From a checkpoint of a small class-conditioned image flow-matching model.
Model: patch size [8, 8], layers 8.
Training: adamw at rate 0.0018, 13200 steps, batches of 512.
Rows from block 3 of a small class-conditioned image flow-matching model, named by matrix and row number. Rows with one number belong to one neuron. Each number is 500 + 25 x the weight over its row's rms, rounded and kept within 0 to 999. All counts start at 0. Numbers have three digits each.
Before each neuron's rows are labels from the 100 images, of 14848 (inputs lightly noised), where the neuron reaches its highest value: "colour at peak" is the nearest of a few named colours to the mean colour under the peak. Only what is clearly more common there than usual is listed. The data: stained colorectal tissue patches (NCT-CRC-HE-100K). In brackets: how many of the 100, against the usual share in percent.
# fc1: MLP up (model.blocks.3.mlp.fc1.weight, 576x192), inputs 0-191
# fc2: MLP down (model.blocks.3.mlp.fc2.weight, 192x576, transposed), outputs 0-191

colour at peak: white (100 vs 24.7)
fc1.262:493470487499488498532481515490559521537509472499513457496522507516483487476561514472454512499449516550518517488481527490474493502515496477522486500495495504504508492521515511482553461518492486469501478511516490514500477499499482471519453457483493450504472531501516533443491512499498524535487475546477501495497493500484497477498504497522496455504528531588491545503506496513517470459514487491531474520519468555523489537461475464489490490477540529467512506497461567495522513480477524526472514494535544499489487496483509504517483507478546494502520472505502525526477527479452469455
fc2.262:533491484465543478521522475499527471489451472500506457523511492476446512488489555461486501483501491470521482510508507520501479527484515479506518487471472498505524543504433502515526479438506460470486471486508467502462497482483518503514532532512493481474499485538525485477528533493481499466515506469502502459494490539517464467466519475514497495436498507465451462538513500504480498453534509488488528477449473497507469509511491493497536469490481483512485490468497451479527455510481488482488509486477536458496484550497467521516500496471481484477503461492534507513490481502564466485

colour at peak: white (66 vs 24.7)
fc1.51:459455499562493443534529486538520531555509503513499496498498465477506470523511465476482524500488510497518489483510515504485516475487514469467446504436471513492471537460538507483536485491497446483491508486465507491478492519495520474500476523506458476474513516510523510512497536566495520508489487493494508520506488496490542510496516516516506475520500479531505499514454507498493486521503466480533485529530465548490475477482490501518473497509538531517474500471496574550520498514508537516497495530507521493492474488513511493465460442510498510493493476478564528454465526523464501518
fc2.51:522483544529489554507473497474553499465554504499514532497410467484493503468510513548502501489483516468535504522498471472515505478524496483473547501504512493428483497484495479492455491492500491511474529487487480485488469485477487494478510501510514461510459497519531490491505471468548478522533471450522517503490484523468504520506494474518485475504506459530519573484543508496497493473483499485499459541487501508483481495474478504465496507484431542465503473477472484481512458513511513489505515508515521498562504495531502528500508497521502506492482503486501488533523486451538455506

colour at peak: red (35 vs 0.5); brown (29 vs 11.2)
fc1.145:474437541491521506585520511519481503510516488514483498540515516525483482513502481561493533540488514535541489490502533488437478489529536484494524495511527475507477488486505514490520465479508506487459472489501471488462503519550507450510523493506463479533510507555537508464476488501471469516536504513491504503507489504512502501497494492569499491524538524561492510535516480496465523465515523506559500521506477504500495508497499482494514488483508525477500491467482495489512478527452524505485451506507536505551507500497493501427482526506526501499485503476423477509491488507503492494
fc2.145:516528471521496493446496471450483498496521502544515476469527518532512510508511529546486475534502523502492503521459443506528529489496461498482523535485508497479523530521500497504496518545511516521477523524472516555490481478503517538508494513492495506432502482451547530511488503496488466492519531494494518480516496474487508497461537522444514495468484465507471504528517537545548442501482488532529473484469528495527535507478522521489489511544523496510522490543484517501489514477541498519525510458531479494438470496534483495498483483497443496533529508488530471460476487503494489498

colour at peak: brown (54 vs 11.2)
fc1.538:546503481501513549528520483499468513488514525451496529486494487513515461511467468503500511468495472528495514484500511446508489512507527522490526473477496489524510513512510484443493520548471498493471521500540537479522503519482479514526494475505465487509474542499490555491499479477489505494499457474471463519524541508542539471509520492550487525501467482505501500517485474528529519472479524487518524481506531529510489501500457508468584503504522499501532487464495502494495497512516530458518502497519532520529504526496530494432476493501474569412529496512481533477509479517488526504
fc2.538:419488509521486490504534521538452474489483516523520503489526539525498494519493496565483477496513504527521500508478447522475488528468482514506457493471469495522487492531520484511491521470496505466537469507524503502477531475461468470509533518456532527486513495513513480519478551521519497496508498516498459445514503501493534514499481451491501527531495536526493474497505498521490527495509489511527491487472454535512502479509479476496467504492488520553432503527478536505478482503460520479517518513452457507507519517492491479506515544523504468566543499496504486518508437467493507470

colour at peak: brown (36 vs 11.2)
fc1.497:489476497473462524481468505502538467497492515491465529512430515510507512515494488552482460521502533508542491528456469507495557503490488490469517498430513521538491516487511536549520526479533514533497504500502490478478476510502483481478521475478492490529516504538489503525519484505514475501519500489514526513508505514455501499537524521497544501541496552523487507514519496515504476506460466447536522444499494527444500518536469533512501549486536516505491468494450480520472498484461523494495529509525508495485482545525507497420470513488484520482483524515480516466521514477489504488
fc2.497:492486489520513517473522475494546494502478492549493477517520485490500474472481490531499502539507472508514519462523475476522486512534534527504525566500498517477462495512497467465505477544484526507497499499454482482501488508486497494485519520513485487468535521434496495488489464498506505500488461479523535514521460506502468500529500475477489452484511445494497531536543486461466533501517520545512508497502481483514545525541537508499521491470469520478510524477518482497508471597550482465515511463472422463472528494532487508504497507504493460501509502512525526536493522513498500520

colour at peak: purple (47 vs 1.1)
fc1.284:539519493520495502515505511519492499530476549511480497530527454519470460488532466490494527494460528517518488457493486448507520506502500520520482466527532515515481486519484491504499496498492487491478498523507494506575515492553491503491517501490507450518483497493527505492508476492488475471521502506506589511512456481499511462529483491502480519508524525513523504529505473516514480499526499514509506488517513462495492519529527499452498502494522498499519444525472541488495496478500516462494485466506498502513484494486498503378513507516474489499483506496428509573521454518470453483
fc2.284:429457544465516526480459544455486528460464490492476511500486484478507500539518511496509514497531478482453561554514487539484484478491523489506509534531478497521491492487533490475486516514499499524483473471473495475439492507502496514496525512506482546469517517544525449495512525488476538564453454504477514541499499519522501543453533524485494487486500498500523535505502491514476515510463499493508466491504502476482519497474492484533498494496444501501494526503498493517481490552475485514560515512506499486471479501497508489525509504542511466514530457474541481456494474497522514492

colour at peak: brown (44 vs 11.2)
fc1.174:452489491495483530510490479513509486524501511504542517463478507526510535495461484500477529461484503479520561508489500484522520500536510515489504522499525550551479497532525489531521548495503497497509543503474507462518509534448504509482475462525543479512490492541473488483517453503525496485507490469505515461512479493458507474522555524480532513512510485530473521528481495512444454512491493485559493457453516488514512494545493507443478510511515530526522481506490492500489496517456493501499510504494457512538557514527460467447480481526481501442483503502494492517498489461508535515
fc2.174:522523499500545467496517449503520540499497483512466520505512493471509428505505480506498505523483576548471450519510453546481480535453504512475493440490486465478514482482503513500507461535479518496534492494525505539487501500519501484519479546525464530505506526460499528494514530486490505485496500518524499514510534516515509566487471517495470524490505489486496453513485529491529526504494496489530535484499543497475536535496534472481489484534534493504518491487510489504525485496506496489511479453512477502486487480530531530497475501465486517557474467479542553473444538494491508505

colour at peak: brown (44 vs 11.2)
fc1.520:491496498490468491512535524475463488533503541510536535536505488581488490526489502514505507491513499523478514430485499470476490470515554545492483456524475461503497484491481495484493500501437490494539469499500529428509524512481511510499450520469501502474509488498490468524462456491448489511505494472494537505523477513484488486504515454500485526465474492483500518484503457549506532501471528524514509497480516469528485514450479515519479500484526523525537546469480526526514510516495514508518455539469463498511529493534473503494535513490464544498465505498501496494514495487491537542
fc2.520:507493526514535482489467490525504511479494467517464457505480527514503536491524475476531463517520474511523477511523546524497537490545455491526483541452509538504470524498516490473436483486503498521491515542485504528510505499463484554512544437520513492479513491534509510483462524543495514477501468523486499503490501475458484471515499516485496491540510487514456476525508489507497524510460451518538510487486499496518469515543543466470492492487470486486498498479554469485519493495486545514504526456494507505535517537487440506510475485536488489473498529533497517483565499503521458506

colour at peak: white (92 vs 24.7)
fc1.103:521489490479457485459546519497524514488476517499488505506481486486474467463514540514472506521449520508543516534530492470547516465449465486489466503514519532547518523519483520497510477475471514549504510513471501498531474525496482485518506509479516488488528514530524553465459493553496474516484508518508543504490493497478481527475504552489527548511505516514486555511477474501513512509526491479527486513460511532476500538519489490481510446493509508545442509514440521478484477502491497480414512470482499477508471489484504499504479494486524496469497448532515524513464502496519524503
fc2.103:454493504534504482455507507520469516492567483475484544510479509529542484530473449510481503489530484468438534494496502508488477482500495513516517467481510484465468512448549477449492502503521482458442523508492527476458531536534515533482491467520501510500530497533531470500502507500517501491500463453551510463465581487539493499525512552525489510540517504467515514529471512522519475511484512508486479514507528501486480523481475473534504504535471493466474487496510479543467497517505516528539488481496501478455525482502468496492519504525487503481496512482485483498479483488478486485

colour at peak: grey (59 vs 22.7); brown (33 vs 11.2)
fc1.251:509466514510480486524503509504504458497499491508493524469449513513530477494484478518532490465506518495532461506485490485518522453481527486459479463474495525487445512489525506482530516530501461552474511520512525486520522492506493452560516456522498478508516506503529517510497480546529479515534467490507509493498516469473546523516544526496504513512477490522510507491470478482490520474533494498512493534513522515484496492499466505475539479521533523518500519565465468524504455514515510486543508476479503488473534480560526483456515525520499547447484525518540484466495515547504569517
fc2.251:485504515506522535469489459485497528495511523548522489542490480452507490514500526485511515505545499469523486507507520502506518560453492546520437488504511518506495506541482510524466483522487538505504490493504502488485538474499499503454467537512438487487495518562505476522531480453540499474490540515516513483501463498506498495499399466500510468484490517495491459481516474547471489493497489519525457490505468511516523492482458482468529494512486481516439506480504533485516514532470505523473529528481517522523528521494479525508450518484503488527507507493503519480556480517512501516

colour at peak: purple (39 vs 1.1)
fc1.115:522480472533474418531486505527497511506525591507474503494520460493473434509520483481518492516508467487516495495480504468496492501510511521497458503478495526490486513499538508512492475510479479514504487502479524488377563533495483519467496501470508511534471530509543494538515526512479509456495527488482553528512476511486510459502500497519488497497483523491509515493496484500527483542499463520483489485504451501492490507510505516518464512557520512508531496502521493502499519496511500483479481518507493490495480494501478490414498466521473507495502503486518499538538522540474487499
fc2.115:517480510496489569446479524472520498481480498495489525521449511519493522495492498495533459512498527514494539510490500482516442513499496518510560495450505554448460452451513448507524514491488454546487489499550523493410494479524472470503534474485517509469508494474520528502460510507520513521541505484510483534550531468504475529481483525450464503488510484516488458457508495502523507512460484503490529533526505505485501490509489505461515510487500503474513495542529502513481470552521529492525505492509504496502483485510536509514522493507518493496502462527499526495495510465514515501

colour at peak: brown (44 vs 11.2)
fc1.311:544536483495521481505482514491513483524502500486516533489478544536552485492487486507498480510489506502494527474512534522530557523579510530494525492449504536487500523503483492484497522521485472520496530502522517478529511518512461534483474499500486503503477496477493475527492506518479476481469477494485505548496481534546516532498553536518496523549481474502469461498508457509556484481495517479489494431491493526516545476474505497469509537472501558513510512530463504507494474467516506509488520519469527493452489520546515479483518474549475535481466518438515479498479521525479519505
fc2.311:466497511492530525509499476528522487489491498473507476507495506504472495553508513541469499521514525487501448504578495473485437479491498470501474517469478484533491491493532503522475448524499467501493484493444519502500471482503523439527495513517494514518525499525500521513512499486560502487481512504521495486537501508481484496468501470468518471500521496490541525466509555492531509552505483499490571501499521520485522479506525492526505519523541513477514472506496589531495517516526511550507518510474486494524546466477477493494496529480498498519542489549486483551531492519493466521

colour at peak: brown (41 vs 11.2)
fc1.307:548537480494505548510495518503516482509522506517523514505493496513511533529490434488467533526501466462466456479548474490495516483511542544442479539496456512478468507505503488481505546512493502524512500551554517507493554509495501508560493488503536503508493506519511519526502486501506491495526509460472482485518496486460517505567489519484472497503459488530486475495511475535463515464514544519491519455463476505477503465483516472508492519467493509485492471509485496540487479484515493529478489467472490487481504481563488498486438454493465491503478469474514512497498467481528539500
fc2.307:475534522523486501511539488474487504485518513536529514495498494489518451514496506557527458505536534547494526521484497531491480513498484481483533478475473544545492491529518503468488480485481460483524479478527478471505461514520513516454481504506473479522505501489497486507538517515508482496497500498543468514507527529537484492479511493489509496472525490491511455494472503466538452509493479445513516495464531513505481497463490546484527442517457499490479500469534588469460507528495481569497506514507487514493485505511457479490548544518500456467493522474491501518526526512476527506

colour at peak: white (69 vs 24.7)
fc1.208:520510486485504496507504491512499544524454476507506515514532468472514512516517519518480509518487471521537449535500501572476504526501526491477502493512496546523517568501500518498529489505429457468480500494474461491517533500505473490499435491471458492492506494467502497503569493517521504492470513508517475486492493499500494486489497483494474508482515516489505464501440506514491430476457497518461513514472471544484507519547558471493526497485533522510509487500492518497557501461502472568491494503507477502451506444516521508494491498531487509525503509501493500497495503507433491496
fc2.208:464477534522501497530476505492465472504494479481498434494485501526439505469510451516517488521482486472521503465523522421509516558546503520510492467499491508490484500453465451508495474487547487477452502507510519465507483494497464523461565494504509465508482494516480481484466482457497529514519495519477538522523487526505536469514521475492494466506475513556486542500511489475525501501503501528495501496515494495504541490462461483461490521496488491479470516519503505479469527510488540487457501515485490525523503502491479469461522507466545501472477476534476519497532505542536461506

colour at peak: brown (45 vs 11.2)
fc1.114:556547504496478453476533504507494488521466561547489507527540477510467439490501459496480517505457517534509488461504500473535503498497520565492483453523500527514469495532477500489496474531490485502464507517519503510557499492507515529497473481446544492518487521493546515511524505494495505459489515510509550505508477554528527497521491506487465516491484517492521531495512491528512493503525450515486513529460528486496486535505514503476474492560496510494505461542460509492520460477485500490446512465485472512488480483494493491423525495470476483500501470523510504527486498493504483526
fc2.114:438432522493518526488497533459493498477491482512480534520463464476512514532488482505492500472533483505481543521543512533489487477485519469508490485496492523507466494429544489492497537473476493496494504478472541462447500501493518462487537532502437569457492501513507460513501511499496506529505478485510501493513528446532528558477536511529515492501499490494507504491507517511498532497455503468521489501543469489492510480457517494536505514483500501500514517496499528521505478521483519505596491500521479479516478520496517501525487484532499527507506489485529538466460475490478518494

colour at peak: pink (88 vs 39.7)
fc1.425:503507478506471486472505497532489559509518508481524551504482464481497473500494524469458502468502466532466535507532522481517500487489526515455472495501462489487515520491513487480514491498479519471487549492482511489454512543500482475502453538478508527468497517538470505503475515515486492520467476463495505503530504452483501504464524519474451521491483508538502563459464459466495498513480498510483500493497509528517456495495484504468523486492496543499495524461474527510488491491507468494469475520477489503530490502522538477502466467517465531443539448545521555481460500513517563503
fc2.425:470521522495518508515500459490548489494480478481498487501534505519510501466527494510523546525477502487538497467489490534494505493501482493511575519483540471465492501525473534516487459515484494552502505517469479510528485498493491501504527446521521459511472488470480486519497477426453498503518525518537521493486457569486477469536492515507513535474506461475501478530497502505501474525498467520497518485476532502522504502503526489515503494518529526507507448538508501503518467517511512490499500533534510513468547530526478530475482525482506439491470528467475466522514480548472555544

colour at peak: pink (66 vs 39.7)
fc1.47:507546472504522581511500490516567482483509489480556515478465473504505523494484496485455496514474549534505521513484523528522515475494513489449509509523487479495470508437495481523474503508510463503492545525467490519527474485510484475502502485505492469487513512493449471525514506483546504526491496451495520493500514469510519510505507484509453470469481485514473519519530544505499503453483466445471531524502490474517498508502489548463482533492497507525480477471480492537517472513528535529526502521501543530476510501538514489511461444511489507483501498528462455524507532534497540513
fc2.47:490480490476502457516513506519481508505464457482467498541469509497514525547531498464559511497498492503513501521548530473469495513495535483507486497480463528450517496507492483465519507491501487474510462446538484469460493532504518463520463480534482515506512472498474509452507486508474505485540482518512539513481487523467476508499497488512522481517503512498496489475470432475509529530515528531508512478499517557484513528534483459503493497491513474486543511511502446478516528497452470540502460508507472483558483515460492516563514519491509524475508510496555492468496513442512511505

colour at peak: brown (51 vs 11.2)
fc1.486:484495470515560499532442512513509508515496523504533479534549507539487504544515503507523532468535506506466533490517467494518476527473511483553508518507502516514503485537450532514521511454529480511490484493541493534514470453492523517492474489535525491483492484425466510457542492482521532498494458517487498486524506494525508497555445498480475498462533493480480465543501493542444508501488451537504506467516544486533537470491499480524483505482522498485530471490541518494499480486498509546539508521506508503501510506512542501488523513469494496519480469491483519490520485479491472470
fc2.486:515488512558515534468463475500486493531587477464473514486516451467526513477482493529500531538505463497525498494502488529502512500491489481510460494463456485492493486457513473479496520530490437455502506493494490477485503505527507485492560490513442468548503472480494474512506483515509437506524510526497473501488517510448496462467517495489524510535459518529506497472484507512468456504499524504476508549482474536471526529488514526464469513521504469514523508526495537486510522506495492435482515445528491510480525493510490503508485492504483492512508525497527474562496481529498512507

colour at peak: grey (60 vs 22.7); brown (38 vs 11.2)
fc1.28:510516516507482497519500489533501458518511498519497514510483511495480511562495488466519497533513511509513483494507512518478496468526533497488507548489522550512488469544485492475476530462437492497477542477553519497514459513501458490480477486520504486504454545497465477475499507482529507502490494474460515530506518478466535516546479504487461537484513496507473472553475476495501497545479459502488527478498499538491485460529475473490510568494479505496522481544507472508524485528483489497506498511458485558472522516508486468475489484534466533458531471482507498473455518568476517509
fc2.28:466505490490559503474491502465519500498489515512527532524482494538513486474519514497487514516487530501495493492540522460472461502517455507505517428457469470488498500479523560508517510533531477477539474495511521508477518526522513457504481515467517507487460488478551474538510483512510509492489470507497486488543475509531464490509529527487505541485464480532534503445490507500490550487506535486542480490497509468524499549505500522531523473538528475542453489455509523486432481507530505490503536513513504475493482486512505507513519484504511443504502537514507466521518461476526468469

colour at peak: white (99 vs 24.7)
fc1.414:516499530486491488496490512485522440522443466553475488510513528515497540516548478498514468547518568483526461507469470495475496521493503531524547500499497536521465468506492524536521472514513462525521475515505487516550502487516538498495518487496474472559480512484508488481512523482515545525525534536474534499504447536457507486540496515499504475476483504486482508511542509494500464497528479494527498511495476471491499530491511493504461499514482510460524473553491482517518462506477539536499537487510467465482505525494491462477534527479488480547466515476500480512540517514491463487
fc2.414:469497509541504513581506490499555524519487502424510518465531475542511504506490534514485487468499490507557500500540495516499517466525479503462485502480472512490515518450504508503523528513489471509514507511506512496470489553507503484507545423487535527505496487533476489509518488504492487495491470480447472514475514500538532517475451503496509501496521544534499520475488505571487511497458504474472539486499467538479510502488508497506525523490482465517498506494514519486555535475517500507540472548516500507461512459538493484508488479528485517457538476488478506501497489497503502450

colour at peak: brown (48 vs 11.2); grey (48 vs 22.7)
fc1.248:503515483490528499533478555505483522492526491487489546491517522479526462487496452516520471470476474497543507476501536520466548530446514499479529454480503521468478499490542465521526492507494499497520510482487482435524541501518492491490489523543506477508519536493450492508541526503478501514522470476457501510505473470495528528510523514512527505525488486486471453491543537516471508507486500517497510481493521463484507443503494510479524511536530545520514510490497493553488543481512501514485470540443495489494504503546432526457508529473475509462508512456505497469522487520479511493
fc2.248:548523532497506517495482557470517470481530505489510546500489513520531487519481494466455505484515489487472520528492456497490509497477444510519516525512496530523511528508510514556529529512493479549492510484482517543493496496506545477538476537510505506470536555517504518505439530484539476483490497480506525487528523511509515477469465479539464526465528492452503504480483518533513500517497511476527499516503485454502513559553514463520508564528511479511525518509494493499523519534525522509503479446465493530468507534491504467502527484524496491447495479530491477467496501513488526537

colour at peak: pink (78 vs 39.7)
fc1.502:510495499446435516458489498520504494518464458507448528545491506481521480484546485523481500539479503511492482506494532517484506505514487530507465451509498492518489506491536503492532508539511502535480518495533488445498519531526502490541481437446477523480457539536526518483493535493495470491491522507506480545523499495512511512498509530497504494525458510525551526510491482508522504491495523496542539509482497531451453540504493465471505460503523542489512503545436529498496483476513487511503494461473469443474522497500485504488485541506476502474510486523510506455498490541488522513
fc2.502:513487503505475443501497472491528489487494486534484519516530505537488482482479508483509448534524478469496505502517500501568501512471478500528518462515489510528503495451487512502539459471508500540458468483532490512471511515472523493509487448490533507494470497508453532511478526522467516512482491516485473525475471496493515468569501501479458504517552478472509521497504488473525501519521492488447557505549535483490506488482520496507471470492523471508540491548526470493475508416521511491477514551445496504508521502478508511477490483501523474474463459509488475472493477504502490529